From a checkpoint of a small self-supervised audio encoder (BEST-RQ): activation elu, batches of 256.
Rows from block 4 of a small self-supervised audio encoder (BEST-RQ), named by matrix and row number. Each number is 128 + 24 x the weight over its row's rms, rounded and kept within 0 to 255. All counts start at 0. Numbers have three digits each.
After each channel's rows are labels from the 100 clips, of 14848, where the channel reaches its highest value: "top examples" is what is common among them. Only what is clearly more common there than usual is listed. The data: synthesized solo parts of chorales (CocoChorales). In brackets: how many of the 100, against the usual share in percent.
# conv: width-3 conv, dilation 3 (model.blocks.4.conv.weight, 256x256x3, each kernel summed), inputs 0-255

conv.27:117121114128113135093147182130140139135129119142108104099115120082111097116144093129131150108114140132118105103155112096125158133172116138111150135132138122121143128134159120144114156075132114156116149128128186156129088092134155129135112103089101127152118125146143124106119093108125125125150091129129134079117161162121133108110125125118174081074133103115107145116144145114119114162091159140173077104155175135145142085155129094150137118133158094123164171120177166124146120095136159139111091099158136117141112178141118117123093108129120145138152116143125103133123129154120117113120127147141095123155144154086133135163078104119134113109135154107115135146126167119052148104098142123165124130170080125085127115175158113148144119159054083124136130163104127160125084135144108
top examples: clarinet (48 vs 9); note F4 (33 vs 9.2)

conv.147:111100095137117140128151097110093131165150156110123089142144166084100142131105081122151140132132140133160124103135163139142112102078131152117153182116116102081122141156114154095137139094110131135162139151102087080140105131151142131152125103103096148143173127132091120103080083193113126135138129121172141153127145098148139093160119178142082187181153150118118108134092146119126156128150132119157123155145157121107124151156104121152119124084128145141104141136125126096139139139129154140127122114132137148164117112122141120138194125153129138102109118145109169140121118131095124140100087127086117136156162110089159188117129110119090158137138126146150126137139126111137133131079128117164153145172104139152113119111150157134163077156102147070127142112132153149132141114141102
top examples: note D#4 (38 vs 11.2); note C#4 (36 vs 11.7); note F#4 (30 vs 8.7); clarinet (30 vs 9)

conv.230:126139168173137122076082088106126094077100175111148141133192127097144161140097105076098156123116109119087131099108111162105133137154119153134077110069149128127186128128147117123129126166120117107147140112109119106146122081144095144120155126129115093173107123152148101116148092114146141110113111164102163150118103098127110129137147151099113145166116109128108127157162124087112144122151148090117104152205109114121085133131111125115137138135123099106132166133070113158141094166149143116122122101117121130147131106121127132143106153131129126165130120152128152141123091131146147127119119109135092117099141123116181131111114118125081164116095115098120102092100112132135160112155140101120136116174125150111135132180139148172118120125141136128131142115127076170159142103129103
top examples: note D#5 (48 vs 9.2); trumpet (45 vs 8.4)

conv.233:156127085143128116110110139121138148166143134136166104106107152123101145101121118125137116121111123137112144078149129097161172130137133103142175173118071127138101102115154096144089161129176128135079163071162130124118113058090128134169142106141126123131144157153141138132111168138141139123100090118104136165141163115141153157102152124126125159101131138107105109097114085106160073148131094123090134160187162142122095110093167150142117115154093137110140132150148153102129133099127126097098139137114091155120146145138138115106133118168157131167140136115143112109146131134110129098074123105124118172118162171140127132148103142177129134104135129125120119110130171163166178161134144115122148097120102140110150137116149128144121150146114081074125107138125131116099162121095096
top examples: note A4 (38 vs 8.3); clarinet (26 vs 9); note B4 (25 vs 9.1)

conv.107:143124085132092119097148078172112153171130161134096173122148154106110158094121131114097143116118158120110158104157114173089135115166149109144141139128108133140125114137063163115132115194117162155102127135150142172133116150103126170115117132113161132134127120118136131137121084119137069161093115100083121098104124165119144137117082113129129127136100141096119112134139079139140095117157144126117104151153109131109123124111137116100136141107161160128118141115105114119094161144146106125136155147136132162138131076148130152098134132115103159080110124125102142113092096132149097141168165140171108147143108166142126191118108113115113144129146162137125123130151162096100161094164121143165091071157156121116124158140104143068156138110141166115143125104110146108128125152100111
top examples: oboe (54 vs 7.2); note A#4 (51 vs 10.7); note C#5 (28 vs 10.1); note B4 (26 vs 9.1)

conv.224:110094121108123111163126080121136154121124118146199135148109118166094121173114081132098174119126150118126143094157099151118114138137122101123149130177114164103130131117156131105134140127112123118128117124147095149138137075115119096084175144120142094138122128125119093144161092134130170112112091111142113127150153147133171126119138108131093171118125133144125124119118109169136135114128162135139143135141134140145125180126143157128111130140133052113124129171154099148104135130157103113127127100111105107108105150124088093127073129123114133198114134141126163097142126141170162120118136133118120119103148129094151140111145067169136133070114148170126093092110077196094129170129171130144141162126147118083170143145131116122172140097142129121122155121151143148114130126121129
top examples: note A5 (83 vs 2.2); violin (56 vs 13.8); note G5 (50 vs 6.4); note F#5 (31 vs 7.4)

conv.162:127157099124117111194094117141127128114146093141136101128129101123097105139139108113149113115091118137104113114134168153137153130089116122092099108127147104128106131141112115129092100160116107113079112117135110080086111123118130125103072160135163084149119095119127091116156169115170164121145116102133123108188138123152115148094116168120133113144125144172128111110161143167135181118145084083120142111100138127119135125121173140140104105093142127150136178096144141132121156118127127106139163111100073109114143079109115129138119135154137115135107152110144133133158167118097126111119118115122137095156106133179122167145160107193101165134147153146141110139119131143133112139103140108112103110094087155159154121105165093110132143048110110156162107122110146121110102163128131
top examples: violin (50 vs 13.8); note A3 (26 vs 8.6); cello (26 vs 9.9)

conv.22:121138117123096094119124173093146141103167166100106151142146126094115116122137102127136157108092159152099122135161135150131086129117127112121118135120116089118089107099177133129145113087150128115101175144132151142102134135128140154150132155138144127149109133151149112128171121089121129149146085142113141127136092142129106116131138159130115134096113149103094129100135119099130085084133124162171105137131098144130123122138101128162139116127139124167147137105158133072169133089072117133178141117147113140162141097119129148201123135124111152116144130117116088109134130164108141112138151105106125166139121107116107110119096146094125111096159117113121113160066158104170150136129119143128142183130098056121105089164131094148082080152140172107164127093144123121120188137136108
top examples: note D#4 (53 vs 11.2); note D4 (49 vs 12.3); bassoon (44 vs 8.3); instrument: clarinet (26 vs 9)

conv.198:136129112129128142152165124156119145177135148127115136103145154111118106137147156114126116154108133091114098120159147161126145155139144143114072151166146118134119106152120128128149134081081117086127151091188126132134135147094117098127129150092145139085123110118113103107115125125084127181135125128120174104131124154118147081151100133138141157142158110139116117069108114122167134126112162148176114131134140106119111129125103127096125155169144086177130096135134120135112091169114084129156131110174131150151090138153100128173165172138098113098132125070167163108152142146124139120156121132092110147135105103132116094144124121156147125101115118064144130121133101174164150095174140157148115115140135091121133151130135143131162133093135075139158146183123101154102153102125118
top examples: note C#5 (67 vs 10.1); violin (45 vs 13.8); note B4 (30 vs 9.1); note C5 (25 vs 9.7)

conv.220:153080146138191134114167134151089122098123076115155116106102114135133134135129136150122127150109166173109156136144109122125105119146110142141109111157158107132119124146130124106138133120115076140125159110100144137089147132057135178118129142144137156125109175108141114119137109113157119134154176137120155197173144177123129159116124153083120121115125150155104105108161116139156092144128139105126120160142128128150145103124107103129107168123149103140109141099129121099159149137126116132110141120110109162130182122098134142107130161135136117111135137093094134145062181158138115126147057098157142118136133077102088115146105106136162139150133141122133113105122157122135081175091157147144121123175116171143117124167178102101148141144144138127151122145123110087140126140121169
top examples: bassoon (68 vs 8.3); note D4 (29 vs 12.3); note F3 (27 vs 3.9)

conv.3:121183165089141119159087111127153179175138125086121151151153156072119145155087096132143085114105106137113079142115129107146121108168118185107127177142147123113135105155129130103095137128165091174094107146159117120146127144099126140106128089104122160160135152134136170099119098144156126145122127143078143105144115166117118115122115148129146117118080108106173104109115110119139126184136138133097188116138101094172112121134097104155108114117152090148145145138174115142119122099125116135117104116122138120142138143104134124161129104141152132126129156136126119114148103101124101150118085122186121179134124166116147137142104116113151114143136121087128162140136154133130129124129124128120155123114095122104075176189130144127135128108171117117125160134113155137177113101112087
top examples: note C#5 (88 vs 10.1); note B4 (48 vs 9.1); violin (45 vs 13.8); note D#5 (26 vs 9.2)

conv.222:132136112165127130142124144116171142098133126118194107148156143151131146122152155137110134137105112082075119103114116089134125125146130106124100116088117121122096115130138147167150130102171152117109168149088166156129100109173163138129138152115147122122175107129158135123147097189143090101118180145096141153108118138150108136085115107100173127095146141105125123092168120101123175128157113112094114154155116132104134145139120127141163095121129108146101118102130156102124139148145154114126178117158099117124157134173097150102145102120145117109126147100098158099134147151134055104151120153101124140100110127128140137142107131174067158110094102079119090068116109133144095080100140129118085112141139121108116109139166103145134138110142126123112139095141118086118136138121137
top examples: note D4 (30 vs 12.3)

conv.217:159153134098134109119140106136111122098127118118111111156121136139098147094154118090149119119139123128117100094195168126133139118140139140129154136132099118155113100116120176128148136166149163147120160127116160109130119140112137158092146105164123154107118156174161143092148131067116180131109115112108109128153127169118163132097122101139156116138116104140147141139113141110158103148141108139155107115129050153132129165125068132151128167109122108107140124133149119121139131139143100082145114144111094168121122150120121122151123136111084113110140117122165144134161138144093126145170154151174145126096097184074166127152149086107120136113129108121121143103111138145090168088131141132124157087172074134126141116125148168108171100150165141110157133078180133101115144097121151
top examples: note D4 (34 vs 12.3)

conv.209:124094143116136088130158113116101143095103106176160130116137141083153130122140165132115088157113120163169119144144173085113084110137110112135137140116121139139112108132092139109107167122133107123143141117173152135143132136168168169132110090165112150127148125153129139103135118140171099101112151110127145157109129147146110143141109120177188108133119131104091095141128119117162121120119091145159101097144164121137172136137032094160129108119120102152112146090117128109100143149118143159114073120140126108091116127120099132160114140146094048131117116143156142124122134131128135121132098080142119120152112110161115175118130084137112144126128098146107101134121085135173141103141171154140134131137118142096150147110096154115119154093105128148110138089142096175147142125098157
top examples: bassoon (53 vs 8.3); note A3 (40 vs 8.6); note A#3 (37 vs 10.3); note C4 (28 vs 10.7)

conv.121:123128120145130090170164125081137115130158111179107126106143105127116116103105137126110107128164139106154151087131178143127124114144152154137158136159104118113126139210104128130104151127112104119104130163135122070130110098096117100096120124150129143128159144119166094148169073157138164151129115117100099142181158106135155120154143152114143130141109143122135161083144134112132159081142137174150132120145137144096135111111119110100157107129133123134145137102111120115128152134118077102132128156099096135094163131081106125112137170156097110147130171146142145123150134099121148107120097134134160159102113119109169092131116128143056086151130097156134113120149117141134153076117128143114141103130155116131079116069129091129142166176098133153141094129113123140171099118134151
top examples: clarinet (38 vs 9); note G4 (34 vs 7.2)

conv.118:164117121092085141156113185136116145133140151104159171139150097117127174098089184137135109105135116128115119114064146141127145139171110140135131136139119149162115123141101199163116104156121137111131129123102138109157136162161134160144096111129105122149091101126117103184111092160138154135155144137166131115140119152132123100122136135133150138118124124159086077178111125095110150102133120104113154140137132115104146112149122141119094143123121117118123150100105170094139114153143153119148102121109164135131132168127137116064154139148152075119093113105174117132166114147124094112112090108176175111126157121128118144114178097074096104153118162110117097093139134123146115088121170086140136129096128120139093104134131109140114133099105088127121119110126155094118104099121110
top examples: note E4 (29 vs 8.8); note D#5 (27 vs 9.2); viola (26 vs 8.6); note G4 (25 vs 7.2)

conv.61:130160130132117130137100111070110112114140115085120089099118114069108102120129163123126145135122149111113100072112141171109156093134182157131107154111127141134105119145073111093129090131148147111140113123126159113133140133124132137143127103144091137166146121151150122141155135093131082155105068144114139113133153159148077130138129085112140071154104146136137112141102096130182141119086140122182089111195098150117134145147105178125125129143111110131110116128178137126107117123157104113129104143110163118129109148113151122097181101122137154179126147087120138115144130163115123115136126111109150112125147103092147112141119097137145131095127102147117162128128105144065177124123122154118124112128100151144133158195128093135108119131101167153118131131113114170128096143124100
top examples: note D#4 (54 vs 11.2); note C#4 (28 vs 11.7)

conv.155:123119119104094112137172148164129124110167137131162154144084081153138134148139132132111149122105116111125139112148149135107140141137079139106112160115121122167110138145119117111094088137176126116170121148153082123106124149110175133113124115120142120075088124097153148117114173083139150144138137136106088142159132152099100161144155141144123121096126115139133156091143138097153120158107139136101156125085123180134122115117126126139114144136148117133107110128092118109126091163109125136136106124137138116099147097114120147073074144117113122132132139127174133087168139120112127121107153134088116118125142106121158166112155085168058141130140086107122137131110133104168173033143107134154111116146121147144100070105178111119165170128106128156154140137129107114126147109109100
top examples: clarinet (47 vs 9); note G4 (46 vs 7.2); note F#4 (32 vs 8.7); note F4 (29 vs 9.2)

conv.143:161140153123112125082156133097108132126113161142078140126142090082130112123123098128136136149109143130121149134074124176130166139144090133120115149129096128159078088113167144113133127103112107113133153099126126153112084093112078105089129105139104131139159151146108106088121119173107110150113147129141109129093131142127125154139096121144163154107125129093103185176137121101095165117128121140151133152130087118070143133198150102128133175115094128162131142159148136092146114095099081127101118107148124172142147170148158130069158152114123129165117118112132114118165117101094149138142102114114114144123101078143146099139106105129102114132172108132128093125116123101126125113138123157149147154122107152137109136131167109138183094144095108123118165149118113132133132126124077
top examples: note D4 (42 vs 12.3); trombone (31 vs 7.3); note C#4 (28 vs 11.7); bassoon (26 vs 8.3)

conv.206:146139127109120170111128137145131113128146102141167151127104104125140165146112108141137122138106089144126094103123134138129092116144119155097146123159119124121144080134131119154124119174119125166121150083145119128101124111097103162176102153120114109110121144106103171131149105139141138137156111154130114103115079097122133109160122124135114097092139135130159158155148135175106127122122129147115142097145188106136135137140141157128107106138147096124147109121106116144104153144102147111183111160118172129137133126125087103132161105103099092072138163111134154134130125106119154178107136182115164162155130091110115126159179138147105147164100115103123101168110185144134165141157153189127107114182151124132152176146142067106123135122107112062120128093145124075122125151151144
top examples: note D#5 (59 vs 9.2); violin (55 vs 13.8); note C#5 (36 vs 10.1); note F5 (33 vs 8.2)

conv.175:118113151123112061086140171095145160118133131135111139114127114112136127110124136113140127127119128116149108120070128169124132131097135130085116126096104152156154132137123136114130156163142101112137135109142113155094127090141138113145114143120108150137135171101123135086078097154123122116107119108096141076128118184132165127155134091118174103146158135133121128147158085113100158130094145044123117171100173132155113137103134142149127120136113091126116135109144110123138143151149094138146103125115127125150116145139095109129119166145104123117133122090111139099113100139139121114170126141128140108118097179115104105095163143126144160136113113150127119102121142166150108081106126179128133122140140135147169114171156085138122133017120155099104179122092139145154155100101131
top examples: note C#5 (36 vs 10.1); flute (28 vs 8.5)

conv.202:141120166148142191116153123158104112120097148130109146121141099101155105167101138093155140167111136118125119124165126162142073155090121099131157154158179154112136152124124107131138110111095132107142118145119102093137139148106169129128151193127132131134132119123150172087108084135148109107104113116173131162146129155190134120146115128152129142138135154070116137131134107135131086137127163146144134111108107107135084123145077126131107137134151132152159104111161188112158129131118157124108145133095174139121096103126119146156113120145079108124119154132143117085077118107144124136137166110135151167136146134150119085122114154128116117143133103144162142154195136150113159130186149138108090141090114112144140148131088133136155108148144131141083099130119092082148137163099117
top examples: oboe (31 vs 7.2)

conv.50:111107155128108125105114169146132134177115135099159103138118107097161147058100108101126158122144167176127151119128112122132157166109140114094090135125115168133088113109119137115159101116088145108127129096075158157106140103138134154152123082147147088096153139132152153166134157129131103093082149110115110143125124176115137132142132120100153089070129169110111107112103129087118100108136111108119148136064142117116168142117131148140118144097117109139150135145135109142129147150081088171132126107121154121136100164171123106103138147115127124144146128107126172127142100167112128096059110105164109180130147116127149122162111123123103106109106108129081118122147135126081131101130120133120130150121126077152081143137090115121152079143124150117144158125131128124152115112124083
top examples: note D4 (29 vs 12.3)

conv.45:098154146142136115131122136125121167079110137095105150099124164084131147154108140123118105133133170109148165164135152179106118166133118108133148122172098114143127134111138093080085133157150129116140095087130122125125115112141131202139064089124130159100109130136121117087101104158126134068101158108143132109129077132159111131170139099107100119109118116163113124159127152144108172113118123161143140142196133126119153117110104159117172128130150104112081134157119108182126111144120141127151130119144131134104123071159107109126132120134136137136135135130129127140097115095133117141137153124083133111142098108137165134118123142115107107126140131125149091109115136124148167132171096129120136122154114166141159163126170103150115101140143160126098111081111062108090112132150070
top examples: note D#5 (34 vs 9.2); violin (34 vs 13.8); note F5 (25 vs 8.2)

conv.194:109184096124117088086179133111162147085133143094154170091141140128116135117112145168188120100118182144099111096123115115093127135155138125113151117100121130108121107095152125090149139143107082106152116143123138111094131101163105144125107154127083126149102142130071131112104149141107137103095191095126148144123148109207125138101130168154109112126123134120146088109078124112114131125127111160118158139098163123131114115146133147074141135114115121110130124101142082105094132147122144125131105151141084101157113103154131128140090109117155143135084134202151163125134109152163086149118108156114101116083151140159139119139143121091108154126131142123111113168140111123127114126117151130156144119129178161110135107132161115139111150113092133158175112124113145135119127099134144
top examples: note D#5 (32 vs 9.2); note C#5 (32 vs 10.1); trumpet (28 vs 8.4)

conv.131:109120122164101115137164148132142142095119142135114140154101116128106132139140097128153110148098144134105143089153110158106129118116150163148139127115118145151111137175118130115126113104111094133107148152079161159122118129091174108143156071131145138099102136140139157167160136092145136136115131102134076138136143113138131096163098107136168085115116113064140167099134135113128177134151125132133080149138093132080139092139115146129126110110117106099103130138103148162137124128127100104144130140110113151159102130110127138148146104095104091152146093154146163134130112123127107149153085127164122143057120126178171135127138194149053125099173097078126090126114155128111164157113107129148145121086115116134155157163120138133096147187123121123147125161107125155133103122117115
top examples: violin (64 vs 13.8); note E5 (31 vs 8); note F#5 (30 vs 7.4); note D5 (26 vs 8.1)

conv.82:135126140158120113134140117106099181164070140132107118125133104128135134103129081175164151149206130158142129138176138171105123111114114097155147110138149107132128147162137123141117124107116117120136169143100134158156125149156125097146144169109119171124139121151115130092163092145078127140144145125145085137128096189105076129143102098112148123160148131117141102103076155119103103105109126147150156122125127132088106109093109130112088127121117146121133166151157115157095151117166115102107141087133093164132065112125125129127139087146120148150164158122154067115144138128094150141149149105118132131149148126165148110132126104118118061141167116148127088137162121115132128146116111129141090104106094148123111120140161138091154104164139147109125150173142108129129132111155096
top examples: note C#5 (54 vs 10.1); violin (51 vs 13.8); note B4 (41 vs 9.1); note A#4 (31 vs 10.7)

conv.249:103134118146121140088163109139094145138151132103128103113114153149131149137123152112098141100151153141105134183098138129148141114134111141120063147124112135115149131140169125136123131127123104112109151131149187107117130115109104160087131118164097134148109132147110090115116111125111096142137136174140125153097138133164132130141113109160135098123157138124136141170113126114117148079090091140142086145175114155119122153083145105152073131110140147069135113097125129110115102182119135146114130138104148148150182114172085152142109159171080179119148141104138155103138090124139129144170078136129134160124130127114144091127190134128120135177146153088105148184120152130149150143152149109150121153169139169158127081163104152107157128125150101112137112122170147131131151121108144
top examples: note A5 (61 vs 2.2); trumpet (56 vs 8.4); note G5 (49 vs 6.4); note F5 (31 vs 8.2)

conv.142:133166114151124127163169084159134125113105128136112140139129126120111087128121108111114148103141190151153133143113125127130133150137137129116144144120113183107118071129115144142127128133149150109059194132103150127135142175114128124116131126133104131123122098102163096136171152144170108137115111115128105126175140126159130094115096123120127131143090135128111115130081126089118127086188123140111122156156134135097163119173107185161093147126135121118118123148089104159126115133132122131119152117141102125137161159153125133153197118120135131133133151128165105149155100119063166093149119133129119114160102147156146134126120148108125098105150124110113110157173138096095155118124113126171114140137128124091069137122116121088109156158099100101103162128065128187138171126133103
top examples: bassoon (49 vs 8.3); note A#3 (45 vs 10.3); note G#3 (40 vs 8); note C#4 (37 vs 11.7)

conv.151:140168130098075113150118158140102127139110107151162126143130115094131108134114112129119135165124111107123116122129124136109146139180108115090096135121061104119124117135108179158174077100146090114127152151151112125167118107103111127121150130144124128167157156131151132120145146177122112104097111126120118146151124100112126121068135130145116155160134112159117143158122130164119206143103138127128123166122099115147156122150098105091178144117144114123111143122092145159096162150161140101086148117110142096157153104125096148132105126144132136133106113136140132155154094114093117117105116156139160109137117128089104107105179105139105107086046153101114126106109112096136125124133114172194162129146110133140103121162136135130130102166116155125143160132120161173116090087128128
top examples: note D#5 (34 vs 9.2); note B3 (34 vs 9.4); clarinet (30 vs 9)

conv.199:112094135072124108146120160138152116165127110094158129100120129100147116101126122100190109170168123141083129129130142146192158167125109141128169118132154133110146136102120130090110130107137121088110114131119145140121137101158150143108108145130112113119139140111120120089135086112130131105106129159099126144130100081167118138098090104148097125093053165147116126110109099129108158126114120129063130124116096133140126173121127138155160139141127083109109142171104145137135108133082132153126150140137149099109105141126118121110128104153122119111094187132159160126114143118124162094120086158189127082114134170142117121090130108152086154099126151124150131168115141126143161130147124120096136146105159071156138150112131128140135076144162113126104146075094111160114116128131104
top examples: trombone (40 vs 7.3); cello (26 vs 9.9)

conv.223:112133116122129108151114143127118120125095146124156115124166088101147105159118109123154150099103144162140143159158127117085148138195142092111119113137140139143174129121083108126156121060143145136165137126150106121089158136150161104067152113079120109108150168102150169161154131167113103117135123166121145092100160094095133139114122126099131132129129150153127115103143150149134114150092088152109163148177156131123139111134160122121106135135112169162154109124109131080149110135164116144112092128127082160094166152129094066151162138134144124126123102163147143141124113110143097109144149148136143119143129125095128095151138101116081134109123123072105079098163135108112142136176143126117136111144122128119151159157121151107142116134106160154078112164126107142086133105142100
top examples: trombone (29 vs 7.3)

conv.7:129100143152135123096132130111117161140120100126128171113176104123164177139130135147146158114077132124168120129118126104101085159098088134148083103132115152085121154161143121131173144142136123083176119124143141117133136170116112117135125098137117117130106111119158131127103096116118107117103076124135123156129089151179127142104088162094172161116166159156098160152124165136120087122149140098151151136132143149116138162099155130133140176131119109147131143157124162177145138134046144147149143139080200143170131103110103123165092160118100148141112155118188118114120162098098115134107141095113165152122103114174095138116164115107125137129121106139131117098126145149135112113139128140072135126134111136147138129133154119124155122130096135125114112142092090136146107127142137
top examples: note C#5 (41 vs 10.1); note D#5 (34 vs 9.2); note E5 (28 vs 8)

conv.42:125072147128146161118132146186101129095136162189081137121174104159152142126150072108109130127141139144114122111129145114103105132163100136103096096153125115108156127125140139114129107137148105121133130115110145133139162127123098156103128100105137168159125172133160148113151066132134139132141154069070145106173114139150142158158145102103093135121113095122128121149111125121101095160126146142139111162071073123124124136150116151123119098131114136139124176079090150071164147136146130114160174178158137141152114134124170096127122134102141144135157123146110138128135129149105100158151135096155129122147089139136084158115098169113136151122130105144114153110117128105141119130098128152115110120136163123106146098140197106155105144163097125123098097123118095144141121123127099
top examples: bassoon (26 vs 8.3); flute (26 vs 8.5)

conv.16:134077093158113147128152173084104105084154184121120177117136169122114106130125132160097119144180153131117147145111151104155136129142121096112103159131095129155113152120145103145157118131117092124105132136116053110119141081125118108147144149121146130157156113108133166111094109135125130110116123148091145135117137114127125094093113112173130143102119162109131168148094111109166165156149113137123125134084088072164092158139138142100121135165149096146171092111123113124138136167118119146118104167099168146111162109109153101136115136098130106164145130121143104101182131104049096157135147134126168125136119108115135134133152100145158141124130147114137129110100101114149123133074140116107127125137163131110134149113110140091141078134149105163108132112141101160119084133127154
top examples: bassoon (61 vs 8.3); note F#3 (45 vs 4.8); note B3 (44 vs 9.4); note G#3 (25 vs 8)

conv.49:133111109121146151139123140145115151125171115134173122131130142107095129125104100119132158105095126112130127098148123059113134113184131182145178116120115161150121135108087131117124140150158077131109112132168135112135129156125091110182136109082116142139117164141127193149172131129158126099078094142094122109193148125081069152110091116121142097113136108149139098076064097117130068113149119161133115135130138141158115127127182156128128127124114113144130161107144139115134137124130148119093118129124123129119112141120142148137148094116123130144123079107120099136121145135127058119098119102099118128124165136124134168154116103156140093120075131123133141114099089088143129128167158132146141113098122108129143133152132133150130147118147146172100173105128132080113125100131139
top examples: note D#4 (30 vs 11.2); clarinet (29 vs 9)

conv.253:121153100130160136095091117107133128119118106153144126169124127124159156104135099158105114073085129123146116105145145078123100080111116155162124147163115156113119153180110183128119109122161103129126093139110092125116138139108145114120133090113118152145150126189169149097147113130135140138143136104134102096147103145108145151109141150123127058172128136102134132117186096146205102113140073163144179121076102168156115117104116129126157078137119116116145122096142146129087115142132178104132156114098115146134138118123110123114149128111102134129158100115149147132104118107120172160187124129113126146140116148135133111109120063149158141138118150118123115154153166133115163144143114123126097105124119140140105099144118118156112122158095122128112158114117138152142165080153111
top examples: oboe (35 vs 7.2)

conv.243:168125185088081099134109104119120104173086134136114128119139142124097117140188142136108099144154127156139154121162146125133121102119132153137106120118113191113154119169148124131137140108136104144118155096134091149121150111115111109140126069166115103129111129142129122105125086136137163102111144119128150152166123137135105167112107115176114108151097136131192150128127154103095105100132187132125167098113119138133113135119170066114156139113097119119125143139139150149155158068111105135112142117129132141195133099115095143099176082145145146094129156123153107133139129140117172137113142112160156145114114113094121144097119095157131139149139095135116147106099108128144137123169132142161115113187177120109098124150155146108141114128151099136177106169100110125145103134104120
top examples: bassoon (75 vs 8.3); note B3 (65 vs 9.4); note A#3 (41 vs 10.3); note G#3 (28 vs 8)

conv.179:094182122129185118145104110146151116106137119132170139134163107153106110099106144122154118118094163113111149151160085134169156123151142090146137137147138139106125075140156110128096134155111117116117094093080138131116115143121183114118114102103140114103090124151108121133134135123139106113138157131098159158129167139092146128097142123131105096140105123140175119091130142126097130118102138122101128135145107145121117113144086116164120147118132121127108118122117085103174152136128132132152132092114119142185128114111132112106118146127172158124134185125123126145084152089139162153142109153165118085175139125098107170167109129107161137121143133073130104141126119136126091172152143117113102127122132104140121130117119092096111148090097159220181162128125145129102152107181131
top examples: note E4 (47 vs 8.8); trombone (31 vs 7.3); note D#4 (30 vs 11.2)

conv.79:160116143145140125123155129141132134128162120134126105131142144087140118115097141118114131165129114123140120115161116096102116103107131118134168105117134137154114173172127123110119120103065108157083136157141102082106102204174143113110159124113117160110162135123105129115133138105124136088120101116089117081111117131165104180104136149112098127126113172083144154103114102128144103125160139148110135131101161120151127150141120151180138132137142134107102109061156127106148127127135095112148146135144125153109101117141107120135155111106129123166131150146125093133084147092136133125131180136134135114090163133141074136120159118113159091113124119132175149141139108111139142101125140150090101117145110125107123112101156153138111125103155169182045135116103099136070130174111170
top examples: note D4 (39 vs 12.3); note C#4 (31 vs 11.7); clarinet (25 vs 9)

conv.6:120132099096123106116108126134142178145136145143120085129132081122074141115146168131142150145167132131121136140152119115152104094171161166138100147163103130148133180124143098073164117170165112152114169080167139141109125121129129124110128116126121120134107150158142141125133155116100129149113144122117126126120102097150107176115147077172104121077109153082126126123139111129096148103155082080119171077112079091123149158126135129117130135131139136102164126169109150141121129104136138133127173139118114141153150112147090155138132081132132123087111112070137124133119141118142137102122115142139097150169180147070146120122106138154141165147105164140144135100147125143137143126145175123089129170177153130121119095138075107127168134117124144106115131097128132144146143107141086
top examples: trombone (89 vs 7.3); note E4 (46 vs 8.8); note F4 (43 vs 9.2); note F#4 (35 vs 8.7)

conv.83:120124144143129130140137150150080132127100134124145136080164107105137085108102085130131160130172175172173199184123156155092117099128132149105161137113133167126128091091189143108147126125107104156124119131126163134154149170145143107121108130128104137147175142112177104147122137159106129135114145155129141170145134095062103122125130158140125105137134124136129139121138127128129131118107151147139127144210084127153138144131161137139124132068100136127115141157121148155107167134137126124108096111137101171116136130124113147134133119109130150148166127135092132136137077117114100135123137156118118124170093106120110143135145125113112112107127092156118158110103102128115168129163156115138138112142160109131121114127119123143174103139054081162131138126127133088168149096139075
top examples: bassoon (51 vs 8.3); note A#3 (47 vs 10.3); note C4 (30 vs 10.7); note G#3 (29 vs 8)

conv.135:133162112083116106137156116118136126026117118120116151171162119094111090143124112153152137161093116149145115170166132156137163126121129123134132098116167140137163140128147105122118138157176096127128163122122135081090098144132116141107130146128141132100139138115100099119124170115155126119107176174134119129124124152095114151114124109127158092127156137110114147129115138182141074107122123066104139153174098113115129103133141113161120148127158123146147115097081105115113119129134110138149127137167106121108095107141120096172145106130121092169123144113062104129132110102085087096166155102143118146118106141123150116134105113129094112139119117173102111141149116137102127105129126131146122124144159086127149127127160139115174151133097117064081148125123094082145102141106132
top examples: trombone (30 vs 7.3); note A4 (25 vs 8.3); note E4 (25 vs 8.8)

conv.64:100165149113156125107145139112110132094125091141134150153154091146100119148154151091126118141109146136117102097103138123185079155153120146102123080110130139185151114154106150148131099136117152159127157092132137112160125152157121135102131156157111135141122163122158181112117124121128127126166158145109139124144128151117116112166132082129093152160157118149132157116138159115119128114102155140134107137147140119123122110161092139201095149146110130128106145125144127106095126131171092163130113086151168121135153155131137083123112165104113136101127142101144112141100115142135133103148140084162107051103177138119104154125118184082131149165120126129123116128120085117132138122152133155178135089117131090140108151094145145146138106126145081167175106161156079123129155100124138
top examples: note C#5 (38 vs 10.1); clarinet (30 vs 9); flute (28 vs 8.5); note D#5 (28 vs 9.2)

conv.241:139155109166112122117127117123118172119146121155134092149123103135107076161136096116158189144104127123131157087148078152127162113133100130103091162124136141137124095090162105152116146105127083120107147136098131125172144105101138133153121126099104106145121112155109108123112135087102102153107178117160096135102145180103088153120106145116116155102109115124110126128142122167120112138135114104133139115153157116114134127101145170178149172129111146128136121123150151184111153185135136161131127149181099149118125139177090114111114103112122116104112106106109117145113132121122141111143125107118181135117127124124089146130101098095109140137069144077108109066094127181131140123158091153136137129108131117136056131152131090144102147122117161108095156126113132107092152136129133
top examples: note C#5 (54 vs 10.1); violin (42 vs 13.8); note B4 (39 vs 9.1)

conv.8:141093161120131121182122131150131114118138133120120131190149128109127110144086158157157159130118115171119152144136175136129138135136168100149051152122083154126086154169098126156077134110123140128097101120114111131134135171167129154118101121134177093117124176135158139110131159132136120102145126108093140103090119127114134093147145118151128116132130120157117129141129110100129127129128159124092105141161115145143139124118116136164081095137162158111110206111129121142121131145146129091143143110142121188106087106126078126112154090141114099105187159161114117103122128128156146087129133115164142162134149132123146146144157113123183130104134106167147147129123158122152138126127114130141078194146158139151151071142173128142100143126135111093110140120110143143119147139110145
top examples: violin (44 vs 13.8); note E5 (34 vs 8); note C#5 (33 vs 10.1); trumpet (29 vs 8.4)

conv.54:118137117094183105127135131106131129079156155117156162162130129115144086136076145172111150137114155122126145105155115142120108158115155129128091108140128129154114165127120103131125126154111118199095114125082150085149172119096109114126121148138096128146156136124152093105081119168154140144151119093152115151151174127109118133121123128093128088067118115089154190133153100125094142162135164183139102062150116137162108143103123135081128115167129148145094141124118105111070123110112139114104142125117114149158131136135136129163184077114118100115089143120154151156103118092106154146140122115117108144080153115153139143117164111136121109136131140132122142136164113128134130154133132120110163093114103103104135134128127140107101140180118118145133124140076141111091152154124136
top examples: oboe (40 vs 7.2); note C#5 (39 vs 10.1); note B4 (33 vs 9.1)